A small audio embedding model, trained from scratch.
Model: log mel input, arch gmlp.
Training: soap at rate 0.0011, 8800 steps.
Rows from block 3 of a small audio embedding model, named by matrix and row number. Rows with one number belong to one neuron. Each number is 128 + 32 x the weight over its row's rms, rounded and kept within 0 to 255. All counts start at 0.
Before each neuron's rows are labels from the 100 clips, of 14848, where the neuron reaches its largest size: "strongest on" is what is common among them; "loudest" is the band of the loudest frequency at the time of the peak. Only what is clearly more common there than usual is listed. The data: read English sentences (LibriTTS-R).
# u: gMLP up (value half) (model.blocks.3.mixer.u.weight, 640x320), inputs 0-159
# v: gMLP up (gate half) (model.blocks.3.mixer.v.weight, 640x320), inputs 0-159
# out: gMLP down (model.blocks.3.mixer.out.weight, 320x640, transposed), outputs 0-159

strongest on: the word "she"
loudest: 2000 to 4000 Hz; 4000 to 8000 Hz
u.43 [170 132 143  92 126 135 102 115 104 110 124 160 135 109  82 174 111 110 123  89 157  55 115 109 139 161 167 134  69  94 125 171 142  76 125 169 121  76 120 131 175 159 135 179 124 130  95 102 147 108  90 164 178 148  98 109 144 215 101 136 137 111 150 155 184 136 123 111 155 121  90 164 128 163  65  99 159 133 103 105 122 158 184 109 112 141 101  74 196 123 124 105 133 143 177  79 100 153 116 125 148 178 170  93 148  65 144 143 105 139 112 122 155 104  96 125 140 115 121 196  85 125 150 132 101  89 121 149  55 126 137 180 131 128  78 148 102  97 147 152 141 123  98  63 147 173  74 163  48 147 138 209 103 143  99 139 153  97  96 115]
v.43 [177 124 119 127 151 125  98 114 117  86 196 111 116 124 148 158 140 160 102 139 131  89 131 152 129 147  82 107  98 113 134 118 124  98 123 154  84  87  49 145 123 133 114 126 145  98 187 146 182 106 142 130 156 181 100 110 206 194  85  43 131 112 154 161 167 163 151 152 139 155 129 107 182 192  99 155  24 114 147 150 178  89 143 103 131 145  96 165 189 134 174 124 158  95 190 130  98 167  82 131 129 175 152 150 119 128  79 151  92 141 148 144 150 168 145 129  86 102 167 126 176 127 137 102 150 138  71  70 121  94 115 128  84  81 147 134   6 133 113 131 123 166 100 127 169 124 141 144 133 134 143 129 157 142 141  93 165 102 113 186]
out.43 [116 150 100 147  84 174 149 118 114 109 103 132 188 146 130 133 120 142  99 119 105 163  70 105  95  69  69 100 113 133 144 131  98 150 143 108 128 146 133 104 130 168 153 113 163 132 124  75 128 141 127 148 186  86  65 143 139 107 124 131 158 104 112 105 171 115 150  76 156 148 156 138 151 157 152 130  84  94 116 194 177 168 134  94 149  64 174  46 113  91  86 180 110 147 103 163 102 147 121 134 119 132 117  99 160 102  63 158 116 149 114 125  77 141 136 134 115 159 149  98 128 131 156 215 166 166 147 138 129  65 104 152 109 111 166 122 176 112 157 142 128 119 141 120  70 104 188 111 123 140 121 129 201  89 164  89  95 129  73  87]

strongest on: voice: male
loudest: 2000 to 4000 Hz
u.460 [109 127  75 132  97 101  99 109 131 108 167 140  81 148  88 114 102  84  95 133 148  90 144 123 127 198 124 157 165 151 160 120 137 151  97 199 175  59 140 133 141 113 107 187 130 130 180 112  83 177 162 162 163 197 135 157 120 148 121  81 166 116 134 113 132  69 219 184 139  99 103 147 120 165 144  56 156 139 108 101 159 118 121 187 106 127 111 157  98 174 167 119 166 154 123 100 198 155 127 152 120 108 189 173  88 102 153 162 107  94 100 100 127 159 149 107 166 111 142 189 122 107 151 133 138 172  80  94 144 122 132 113 141  71 172 206 149 111 110 149  43 142 120  84 126 141 112 115 180 168  99 133 168 154  62 124  89 113 153 149]
v.460 [150 158 114  80 120 118 104 120 116 153 167 120 179 142  98 118  84 101 147 120 111 146 129 150 104 151 136 117  85 175 138 113 151 121 106 162 133 102  91 127 114 152 137 146 135 154  93  74 166 129 131 151 139 143  70 153 143 160 124 121 120 103 103 139 177  76 118 115 226 148  61 164 139 137  78 132 147  52 164 132 107 124 155 124  89  77 115 147 115  46 137 135 121 101 115 124 134 140 109 195  91 144 120 154 143 122 180 140 121 149 117  92 128 125 137 133  69 128 183 126 143 164  61 132 149  98  96 158 107 187  86 146 152  88 161 115 191  78 131 131  99 115 162 104  87 120 182 156 158 104 170 163 194 135  36 104 178 112 112 187]
out.460 [ 59  39 101 148 140 176 180  77  94 140 160 132 118 130 184 111 157 106 115  61 123  85 105 120 130  74 163 130  82 127 174 131  92 107 131  98  93 127 167 155 121 188 104 102 155 133  58 150 141 117 139 126 142 144  88 115 121 149  96  90  91 174  57  77 123 130  97 157 108 131  87 148 109  90 108 197  93 171 105 125 135 100  69  98  85  96 146  61 123 160 165 117 125 139 121 171 161 156 112 147 135 167 148  79 196 127 120  98 148  93 139  80 156 163 108 184 150  95 212 127 122 153  79 149 156 154 202 145 171  93 144 138 127  87 138 169 134 106 154  83 138 142 129  96 118 154 114 174 117  99 136  96 136 125 109 126 134 160 126 131]

strongest on: the word "she"
loudest: 2000 to 4000 Hz
u.473 [135 104 140 202 121 123 165 154 178  70 143 120 106 145 102  84 128 146 160 168 135  92 147 175 140 115 142 127 122 106 178 162 138  96  92 136  92 152 105 100 107 153 148 136 153 131 167 108 156 176 114 129 146 148  81 179 129  83  94  99 136 131 151 118 132 114 118 135  90 112 138 155 106 124 176 148 101 175 117 169 142 120 114 142 123  96 194 199  69 185 144 201  86 191 179 105  75 110  85 111 143 113 101 165 136 117 160 109 109 157  98 102 134  85  99 116 168 115 177 104 161  94  84 140 125  72 136 128  95 114  99 103 128 133 135 145 151 137 130 128 111  69  97 105 143 152 157 147 178  90 166 167 166 110  98  54  88 102 123 104]
v.473 [129 126 113 144  94 121 224 138 111 159 111 144 111  95 120 149 140 116 143 159 171 192  98 107 106  78 144 174 143  87 155 122 125 151 117 164 138  46  82  93 174 105 127 142  94 155 170 162 169 207 125  82 159  81 123  97 161 188 135 218 163 129 175 100 107 166 144 140 134 111 113 107 132 109 132 142  86 140 178 179 182 139  87  82 132 110 138 157 127 194 160 146 155  82 142 135 104  97 122  99 140 137  65 112 126 133  77 158 115 131  73 128 188 115  83 192 182 177 102  69 158 172 115 118  71  97  67  95 119 102  93 156 111 132 153 108 116 158 152 152 152 100  70 114 136 151 137 160 134 113  99 157 164 143 106 147 100 169  95 186]
out.473 [ 82 184  88  88 139 152 116 104 122 113 118  96  85 153 117 131 190  84 115  60 134  87 113 114 157 165 160 134  82 124 126 105 141 183 206 187 127 177 139 159 116 160 113 143  94 132 114 168 156 134 101 182 108 130 149 174  51  84 120 102 159 135 104 124 151  57 164 105 150 114 151 152 109 174  79 152  99 136 160 112 112 133 168 134 103 158 113 124 169 163 143 130 107 148 144 209 149 108 128 134  91  97 117 107 158 109 117 109 111 104 120 169 172 167 137 100 142 122  93 167  52  91 111 119 145  59 136  83 166 176 115 124 159 118  81 126 195 133  84 165 141 150 160 111 128 184 186 137 123 100  86  81 158  77 142 128 188 115 128 103]

strongest on: voice: female
loudest: 250 to 500 Hz
u.342 [149 150 138 102 104  85 179 187 163 121 130 145  73 132 170 116 132 152 122  93 138 138 165 168 128 159 167 105 114 136 141 123 108 179 164 147 113 122 105 141 114 156 124 102 145 131 101 201 146 161 141 139 116  70 162 144 150 186 156  97 136  92 109  96 148 143  97 137 141 140 141 132 104 157 129 135 102 237 128 149  81 221 127 114 115  95 128 165  93 184 153 131  87 212 119 155 114 140 199 163 126 184  83  93 171  90 110 141 113  84  92 165 136 131 115 112  92 164 141 169 105  83 126  98 208  96  59 162 149 100 136 177 159  99 122 184 166 112 154 106 128 171 105  85 115 153 172 107  80 142 134 122  79 127 114 172 106 127 150 106]
v.342 [118  84 130 130  98 139 163  77 142 133 142 139  95  82 136 144 151  97 138 110 136 124 171 155 133 118 124 121 101 140 111 184 105 129 118 109 133 114 118 156 147 125 117 123  71 135  71 245 115 219  77 143  96 109 164 131 138 165 116 121 117 115 123 166  94 131  88 123 105 100 141 120 171 118 134  92 149 211  91 121  37 198 115 127  52 179 127 134 171  89 125 185  95 180  68  99 120 150 138 166 125 163 157  89 130 116 138  96  68 175 121 176 161 112 123 106 138 172 118  65  67 112  98 131 157 146 105  92 117  78 118 121 144 113 104 165 111  96 125 109 113 138  43  70 191 203 128 121 160 117 140 124 149 104 141 147 131  90 141 156]
out.342 [159 121 203 119 156 158 139  85 103 170 106 127 158 148 187 101 156 136 169 188 160 117 101 155 136 139  83 184 122 137 141 139 140 120  94 130 167 123 109 125 165  95  92 156 120 100  85 184 117 144 131 165  89 126 145 152 132 111 118 160 144 110 139 110 122  95 144 176 134 126 147 116 115 204  95 155 143 111 139 111 129 128 159 129 152  89  84  71 120 112 210 127 121 162 165  84 114 150 131 168 108  95 162 154 119 139 160 133 145 113 126  93  79 127 108 182 138 129 130 152 123 121  93 129 166 135 129 133 144 156 129  55 131 105 100 140 160 148 162  79 185 148 101 124 176 120 156 103 132 113 154 136 164 122 117  97 174 151 158 183]

strongest on: voice: male
loudest: 250 to 500 Hz
u.438 [110 179 137 135 140 166 155 176  82 127 149 105 114  81 111  80  99 113 101 127 118  92 106 117  96 159 151 115  88 135 100 138 144 101 134 181 109 125 198 106  89  97 105 148 117  84 151 133 107  92 194 118  94 147 169 156  83  94 111 108 129 131 136 136 111  88 156 122  52 157  87 138  89 114 108 135 170 114 105 132 119 148  87 158 120 114 121  98 104 139  73 115 124 153 139  81  95 168 104 117  96  92  66 104 156 108 120 114 125 143 119  86 110 123 165 102  19  75 105 136 167 122 130 155 125  91 139 130 100  88 184  95 113 142 124 127 128 124 124  92  91 124  95 225 147 120  97 146 148  96 114  92 195 120 109 203 140 135 108 159]
v.438 [152 159  90 181 161 175 161 116 105 118 134  34 113  96  94 117 119 108 110 159 137 158  64 130 123 104 141 146 158 115  72 142 165 113 115 144 111 199 166 133  97 126  98 190 114 106 172 150 132 118 153  82 133 134  98 134 109 158 136  79 138 119  69 114 128 170  95 147  89 129 157 123 143 104 161  68 193 122  56 145  85 117 123 124 132 159  76 130  81 135 105  92 102 179 180 119 136 226 140 146 120 162 132 165 162  77 128 149 155 135 114  55 120 126 131 184  85 121  86 178 145 113  77 140 189 155 164 132 116 138 151 129  91 130  92 113 215 152 154  63 134 169 112  87 137 114 114 108 100 136 148 124 130 112 125 101 206 137 162  98]
out.438 [ 75 128  84 127 179 102 137 162 121 104 131 117 155 160 126 131 110 105  87 134 134 208 146 117 113 107 174 176 146 129  94 143 149  98 116 102 116 207 143 148 148 139 136 127  98 119 116  64 125 115 159 128 154 146 157 133 166 127 164 153 105 136  90  79 131 118 152  76 162 130 153 137 137 146 181 103 161 157 148 108 138 197 117 137  94  74 121 127  55 155  77  64 131 187 159 109 103 164 158 105 185 137 143 103 144 103 100 175 134 110 127 118 179 137 105 179 129 173 139  85  84 105 171 186 185 151  99  88 100 173 132 127 123 132  71 114 213 138 142 109 140 151 147 182 123  50 116  99 130 102 145 152  91 138 160 104 158 123 124 123]

strongest on: the word "she"
loudest: 4000 to 8000 Hz; 2000 to 4000 Hz
u.299 [118 122 125 190 162 130  56 152 166 143 143  89 121  96 153 124 174 149 181  87  93 156 109 121 140 118 141 123  79 131 105 143  95  92 126 131 115 139 144 146 165 202  95 136 147 113 125 125  82  92 117 255 168  74  91 161 106 149  99 164 134 124 107 161 134 141 149 143 128 105 152 148 147 152 133 102  72  95 152 187 115 114 112  68 142 130 169 132 184 125 107 134 120 145 119 145 178 157 129  67 112 134 156 152 101 111 111 182 148 111 127  58 166 179 165 177  71 145 146 140 133 134 128 127 141 171 157 123 141 144 114 128  91 110 106 136 153  72 131  90 145 131 165 118 165 127  94 175  88 131 150 123  72 149 147 122 104 116 148  94]
v.299 [105 168 109 204 128 150 113 146 129 138  88 160 217  78 143 165 148 189 116  82 120 114  94 172 148 103 126 105 114 116 113 100 141 150 147 127 120 150 110 120 150 140 121 158 121 174 132 111  46  82  93 137 124 133 137 132 154 143 110 146 114  92  81 107  94 126 124 101 191 181 160 169 131 255 102 148  98 112 170 142 111 134 131 106  48 134 169 107 139 116 130 129 122 107  96 153 132 115 154 105  78 150 161 133 143 133  82 185 130 110 109 144 115 101 113 190 141 123 136 158 152 150 148 103 142 125  86 137 109 107 127 128 138 114 124  98 127 105 110 180  96  61 126  69 122 151  71 142 114 192 131 127  83 101 109 129  84 131 143  98]
out.299 [141 149 130 154 129 224 169  67 149 169 173 176 151 108 149 105 143 101  95 147 160 140 167 133 126 157  93  84 125 104 161 157 133 100 119  86 105  85 123  90  87 112 144  81  86  91 134 131 120 143 130 166 136  89 149 159 138 117 134 134 180  99 155 182 104 160 153 116 118 110 109 125  84 101 128 178 128 133 144 105  97 123 139 113 161 133 179 125 112 115 141 215 116 135  68 172 122  89  95 130 144 115  96 100 180 141  99 185 143 143 115 170 150 130 137 170 123 169 116 156  37 166  92 185  64  57 176 126 106 141 134 126  88 208 160  92 142 107 169 128 168 132 176 148 110  91 179 101 110 124  71 117 168 116 167  99 178 112 132 126]

strongest on: the word "i"
loudest: 500 to 1000 Hz
u.302 [177  99  70 129 151 151 196 114 164 117  87  97 114 149 150 168  87 117  87 122 121 100 140  89 126 154 102 132 102 166 118 130 148 167 112 114 131 106 152 114 156 109  89 137 124 114 144  99 107 173 100 159  97  58 136  99 183 124 116  79 169 102 137 107 109 109 100 153 110 145  81  62 143 124  23 137  99 136 129 128  89 111 211 104  95  78 120 119  98 106 106 141 143  79 102 113 127 170  94  56 149 114  94 112 116 148 173  41 126  74  56 130 121 146  77 159 168 124 144 130 109 113 129 143 132 151 138  96 165 146 131  98  95 153 127  98 100  86  90 171 165  73  80 163 129 145 140 134 155 199 155 124 119 108 209 148  82 114  85 141]
v.302 [140 111 129 104  90 144 141  88  97 137 119 127 108 111 124 149 139  89 141 124 126 135 187 118 138  77  93 137  97  90 176 138 132 121  90 141 104 210 158 117 175 148 169 181  86  85 105 110 108 126  88 145 112 130 191 181  91 146 110 163 111 185 129 113 110  89  76  76 149 133 169 131 109 143 167 149 121 115 146  49 150 128 137  86  52  90 109 104 154 122  79 116  97 148 174 181 144 115 107 122  93 125 126 148  82 182 175  61  94  72 121 142 169 173 117 117 187 145 132 114  87 149 158 181 121 109 131  73 108 167 175 134 155 226 155 149 145 146 106 153  83  89 194 132 119 153 144  98 149 145  98 144  98 123 147 114 133 108 183 123]
out.302 [176 106 145 123 136 125  85 150 114 141 164 107 117 146  99 131 113 110 116 146 125 128 126 170 170  82 125 226 119 127 109 114 137 127  77 126 131  95  96 125 120 147 173  98 192 114 174 149 120 154  70 137 119 164 142 174 119 132 149 126 126 108  91 136 161  91 125 153 101 115 142 146  65 184 149 140 129 146 142 110 112 129 146 133 120 159  70 137 206  78 134 113 104 158 145 144 171  92 139  75  74 151  97  94  90  77  58 167 116 189 186 129  91 157 153 123 127 169 111 141  79 129 138 144 137 127 170  99 109 184 135 117 100  85 132 130 147 119 123 130 144 166  69 134 142 144 113 133  79 101 124 139 106 134 155  70 101 149 113 141]

strongest on: voice: female
loudest: 500 to 1000 Hz
u.403 [188 141 116  96 168 129 168 126 146 148 136 158 112 154 140 149 139 117 142 170 149 100 176 105  82 194 111  95 148  96 105  97 116 117 104 144 129  87  94 120 174 166 130 180  92  68 176 166 127 120 113 102  68 162  82 102 128  92 153  86 173 109 105 185 131 134 114 142 168 174 172 149 132  75  92  97 196 165 145  89  88 130 152 150 143 122  44 142 193 129  77 122  93 102  99 147 120  68 130 145 143  87 148 121 166 142 117 117 130 152  99 171 118 170 119 106 152  95  92 174 106  97 145 118  76 140  58 140  99  91 159 167 132 107 138 169 158 105 148 154 118 142 156 125  79  90 131 114 158 197 143 123 116 130 152 148 104 102 162  98]
v.403 [ 98 153 101  86 131 120 214 130 175 137 115 166 161 144 147 255 133 114 127 176 114 110 141  71 141  98 168 131 102 131 131 118 118 143  81 141 123  81 170 130 164 106 147 156 128  92 110  87  96 145 124  93  78 104 134 161 109 146 100 156 148 115 115 143  94  81 159 114  62 130 106 142 132 145  78 178 130 137 154 106 173 101 148 165 128 105 113 148 125  81  65 107 117  76 145 151 127 115 127 103 142 115 200 124 149 139 143  85 118 138 138 131  87  98 183 181  92 123 149 114  95 103 179 122 113 131 123 128 112  83 101 111  77 132 108 119 156 117  72 125 109  81 159 149 150 123 152  97  80 190  53 131 151 140 121 121  50 105 148 158]
out.403 [126 108 134 162  54 122 131 124 150 144 156  84  90 122 132 119  82 123 145  74 117 173 116 106 190 116 115 144 155 110 104 110 181 160 132 154 152  46 170 129  95 118 149 133  50 128 123  86 134 160  95 118 161 164 128  82 138 101 114  97 141  75  59 196  87  94 159 156 105 145 161 174  99 158 154 154 124  94 138 121 115  72  72 123 104 139  80 132 214 170  92 120  91 154 139 174 161 120 143  87  73 116 132 140 112 151 142  78 133 129 164 124 176  93  62 103 170  46  71 137  96 144  95  92 184 106 109 105 124  89 170 125 122 126 136  87  79 145 109 128 133 156 196 187 144 101 125 130 148 170 133 137 174 168 155 120 132 136 115  93]

strongest on: voice: male
loudest: 500 to 1000 Hz; 250 to 500 Hz
u.183 [164 128 185 109 157 111 155  99 128 106 100 129 125  91 121 139 157  68 126  84 162 136 159 161  70 137 103  90 126 131 121  74 118 107  92  83 128  97 148  94 100 110  87  88 128 156 129 119 123  99 160 104 123  72 134 131  95 140 101 111  83 146 116 108 112 118 128 135 106 184 118 108 104  98 131  67 144 195 101 104 153 142 126  66 173 171 127 145 129 129 166 149  54 205  92 137 153 135 122 134  60  53 127 158 118 137 127 114 148 166 112 115 132 139 143 151  91 141  85 173  63 148 110 148 124  99 125 109  74 130  70  83 151 171  89 177 153 108 147  89 119 153  97 163 110 124 152 118 155 140  93  94 125 171 132 105 120 101 108 173]
v.183 [166 135 120 115 170 160 164 101 101 139 158  93 159 126 128 136 131 170 145  74 151  97 183 126  79 148  69 175 113 110 117  97 143 141 124 128 113 107 102 132 109 146 130  89 144 130 111 151 138 137 151  79  71 112  91 139 113 150 189 122  97 154 120 110 123  64 147 113 145 118  84 114  75  75 119  95 128 115 129 121 123 138  99 187  91 134  39 156 114 106 179 113 115 120 122 197 143 111 121 145 110 108 149 108  88  85 170  35  83 127 121 139 128 157 168  99 129 169 177 143 141 114 122 139 104 163 188 100 138 181 137 161 144 106  26 115 112 139 113 139 124  78 142 131 125 144 151 110 128 154 155 128 151 156 132 145 155 206 152  78]
out.183 [194 139 146 162 151 218 115 181 114 155 123 174 116 117  90 124 140 149 139 122 123 103 141 163 146 150 133 152 144 122 120 136 119 101 100 150 131 153 171  94 148 118  98 182 193 138  96  96 139 120 131 143 139 133  86  61 152 201 165  93 153 141 101 167 126 131  85  57 143 109 116 101 138  96  91 166 133 105 113 128 130 165  93 124 168 142 122 100 129 127 130  75 182 114 155 164 121 139 193 134 120  63  97  93 149 123 105 177 125 154 112  81 153 113 141  91 138 141 104 105  91 157 154 152 175 129  84 109  96 132 153 155 108 185  93  59 105 112 130 129 157 183 108 138 178 209  68 133 119 139 122 106 130 115 131  71  93 128 208 154]

strongest on: voice: male
loudest: 250 to 500 Hz
u.319 [ 88 132 128 140 162 172  87 159 115 110  76 156 212 106 145 115  66 119 146  72 133 142 100 102 150  94 162 122  62 159 130 112 123 121 117 167  86 177 158  74 173 215 138  65 151 124 144 128  92 117 140 167 136 124 115 151 116 159 104  93  87 106 115 136 143  88  93  87 147 121 159 129 107 149 146 168 159  89 113 125 177 172 124  95 110  78 225 131 112 136 135 102 118 101 127 128  76  98 160 122 112 126 111 138 152 182 158 108 134 155 106 132 107 112 126 102 186 106 123 115 128  98 137 152 166 187 160 148 151 109 136 185 167  99 122  95 127 132 106  86 129 182 121  85 122 105 169 158 120 121 100 141 124 168 113 148  89 171 129 154]
v.319 [161 141 155  90 165 148 168 124 112 144 135 128  83 143  92 124  80  99  65 124 157 125  90 162 114  43  91 146 113  69 117 146  85 123 177 131 103 183 104 110 100 171 117  94  96 186 139  91 136 142 154 182  89 162  85 222 110 126 112  78 136 145 109 126 108 118 114  82 122 121 114 202 128 114 152 108 137  91 175 154 116 144  94  89 129 135 204 125 156 136 107 103  98 125 164 112 122 171 125 159 157 111  66 117 112  63 103 108 166 106  85 111 165 133 140 151 177  35 134  95 213 178 123  94 122 150 127 112 126  97 112 123 149 166 169 115  80 167 134  67 159 157 129 153 111  51 151  98 162 101 125 142 129  91 115 155 152 146 142 143]
out.319 [132 128 138 109  83  96 154 111 175 103 114 117 159 131 125 115 122  84 174 142  97 164 146 122 101 105 188 115 176 110 123 155 140 174 118 162 151 163  58 117  80 125 127 124 130 150 135 131 158 126 161 106 155 172 139 122 162 119 180  96 143 147  74 131 201 141 141 148 130  83 101 128 118 136 113 133  99 155 126 149 102 115 137 164 192 192  84 151  91 122  97 151 126  95  96 175 167 111 154 167 157 190 114 163 114 144 153 186  89 117 147 117 135 155 139  93  70 105  45 102 114 128 223  79  98 120 104 103 136  95 131 173 167 120 163  80 126 148 103  79 145 167 159 165 109  70 149  80 119 145 110 143 148  45 133 168 133  82 131  95]

strongest on: voice: female
loudest: 250 to 500 Hz; 500 to 1000 Hz
u.125 [138 207 136  58 145 102 164 119 157 135 173 148 167 138 127 200 151 121 148 126 108 141 123 115 148 101  87 147 158 119 152 130  95 139 118 106 178  87 210 109  59 125  82 136 101 145 122 173 149 170 146 191 108 151  92 132 128 155 106 126 127 168 129 110 139 160 104 138 104 165 145 105  93 153 122 172  76 144 107 142  75  89  86 127 165 119 150 184 137 150 108 173 113 112 179  97 105  75 115 136 126 154  99 144  89 116 164 160  85 168 137  85 136 124 166 138  75 101 105 128 148 115 114 135 107 176 108 137 129 179 142 146 118 102  98 140 181  98 194 139 112 156  94  49 168 124 150 119  97 105 132 172 129  84 142 146 184  99 151 168]
v.125 [132 119 113 165 134 137 139 108 125 124 170  90 139 114 121 213 158 150 145 121 114 122 126  53 154 158  94 129 103  85 104 174  54  83 180 105 117  81 151 143  68  50 114 110 102 123 138 102 124 105 105 122 110 146 144 142 100 146 137 101  95 121 157  46 132  87  92 131 120 102 111 103 100 134 196 102 133 183 145 174 128 115 104 137 111 126 135 127 141 119  61 123 119 137  98 117 100 126 117 101 102 150 126  89 100 122  87 145 123 208  87 151 129 147 155 106 189  59 107  66 158 173 126 133  59 135 157 126 141 136 127 139 123 106 112 139 151  72 108 144 146 167 110  86 207 165  59  96  90  96 129 150 112  58 102 144 136 110 139 158]
out.125 [151  81 131 147 143 115 201 108  69 133 139 155 144 107  99  61 144 110 119 128 181 106 160  77 181 149 111 110 136  68  46 144 118 118 129 122 190 125 135 144  65 170 151 146 132  99  71 166 153 122 103  98 107  66 156 145  77 102 130 176 175  96 165 215  85 184 114 131 161 181 172 137 108  96 103  98 113 138 162 139  92 124 148 146 117 114 131  55 170 118 148 113  52 145  75 107  83 125 144 171 115 150 145 171 174 138 152 138 168 135 149 141 137 201 159 115 184  79  95  89 122  83 110 134 143 103 133  80 128 128 124 176 144 130 141 100 125 121 105  93 104 161  95 110 136 180 137 107 119  98 132 178 147 145 130  71 155 122 171 183]

strongest on: voice: female
loudest: 250 to 500 Hz
u.337 [133 129 185 144  97 118 117  89  98 157 156 148 102 119  87 209 132 107 108 135  99 109 141  81 175 128 153 154 101 167 154 104 107 124 120 168 140  98  82 114 171 135 106 138 162 148 136 129 158 172 142 165  92   0  96 100 103 142 107  91 109 102 145 116 147 107 162 144  78 125 144 120 150 138 184 104 134 199 151 167 184 159 145 114 132 105 105 116 127 141 110  80  93 187  42 127 153  99 142  84 110  81  78  87 119 128 121 104 133 105  99  76 156 175 111  63 121 155 112 124 100 136 121 144 158 104 111 131  82 117 104 161 132 169 111  96 152 122 153  95 162 170  91 156 161 138 130 117 103 178 138 126 166 124 114 132  59 111 173 127]
v.337 [ 84 134 111 112 117 153 100  84 171 111 177 127 135 139 109 147 122 101 115 171 130 168 137 129 143 154 145 110 110  79 122 124 141 164 152 201 156 122 109 136  92 113 150 169 131  52 110 187 151 163 109  91 133  96 123 116 109 129  93 172 151 180 132 138 110 133 160 156  94 139 119 118 102 141 182 101  93 198 128  69 159 111 168 125 119 139 111 128  73  74 187 133 161 166 100 150  99  94 104 128 154 117 176 139 131 110  91 135 131 107 109 118 209 139 159  51 161 170  57 133 209  91  94 205 175 168 128 115 151 135  90 144 102 110 120 108 165  50 111 170  86  85  93  99 122 123 171 130 126 190 131 123 100 151 164 119 167 148 138  94]
out.337 [132 144  77  97 125 173  98 114 194 102  98 111 144  97 169 106  94 100 149 107 107 136 105  93 114 103  96 103  87 129 114 143 127  85 144 159 115 101 179 129 143 121  96 149 129 140  59 117  79 100 142 131  97 147 125 173 109 143 146 104 213 167 112  76 107 153 121 141 159 110 110 141 143 110 155 106 162 179 147 114 121 128  88 145 124  81 144 125 157 148 229 136 105 126  88 159 117 125  84  61 134 103  97  91 114 153 121  48 100 108 144  92 195  99 160 153 100 116 114 129 143 179 114 153 144 130 160 154 159  84  51 151 117 140 168 143 167 148 170 184 158 112 104 126 137 126  85  82 142 115 109  98  94 143 121 217 126 141 122 144]

strongest on: voice: male
loudest: 250 to 500 Hz
u.634 [108 166 154 193 154 133 122 177 130 153 119 101 132 125 115 133  85 152 108  80 135  64  94 141  94  79 175 103 125 116 131 112 124 109 115  88 111 133 149 115 124 124  97 112 115 139 125  99 122 173  51 103  58 176  92 137 108 110 170 109 164 115 151  97  97 112 126 124 178 214 135 147 103 100  85 143 135 167 120 105  79  91  84 171 124 182 147 117 144 149 168 117 163 157 161 129 138 208 140 107 164 168 105  86 113  89 104 127 130 155  95 113  93 208 188  98 107 139 131  53 106 143  66 112 110 123 185 110 133 159 104 164  94  90 120 160 153 152 145 143  71 147 123 114 176 109 119 135 148 182 211  93 131 127 115 163 130 108  73 146]
v.634 [156 142 172 101 130 109 109  92  67 103  92 100 180 117 156 118 135 144 120 115 146 127 106 139 125 217  93 124 150 142  53 144 114 111 145 116 119 133 172 113 194 140 120 153  99 168 111 109 118 171 139 161 140 132 111 163 137 166 122 128 113 130 139  93 127 199  92 115 194 156 156  84 160 110 173 148  89 128 132 105 111 114 177  42 106 145 103  92 130 123 112  89 153 127 118 156 112 128  86 138 149 172  61  94 115 176  43 193 152 148  60 138 132 111 160  55 128 136 108 173 110 135  81 132 137 125 113 142 106 103 119 101 160 130 131 118 126 182 117 166 100 109 130 107 158 121 115 131 146 158 106 141 163 164 195 152 160 125 195 148]
out.634 [134 140 192 145 151 179 110 126  58  78 139 127 100 130 133 116 189 152  95  87 124  84 162 106  68 127  52 100 135 110 108  99 172 104 134 114 104 147 148 128 129 115 113  81 163 156  79  62 158 125 178 114 115 195  95 110 160 114 144 152 107 154 122 143 145 139 110  81  91 157 119 153 123 133 151  97 118  80  81 119 118 159 135 148 103 107  75 154 187  92 183 173  99 132 140 113 120 165  95 115  97  84 174 156 136  75 202 175  55 120  85 109 142 125 135 142 171  85 110 103 123 152 130 134 139 129 131 140 186  94 156  95 104 118  64 137  82 173  56 125 135 139 137 148 150 189  66 111 130 169 177 125 106 152 104  71  86 112 142 100]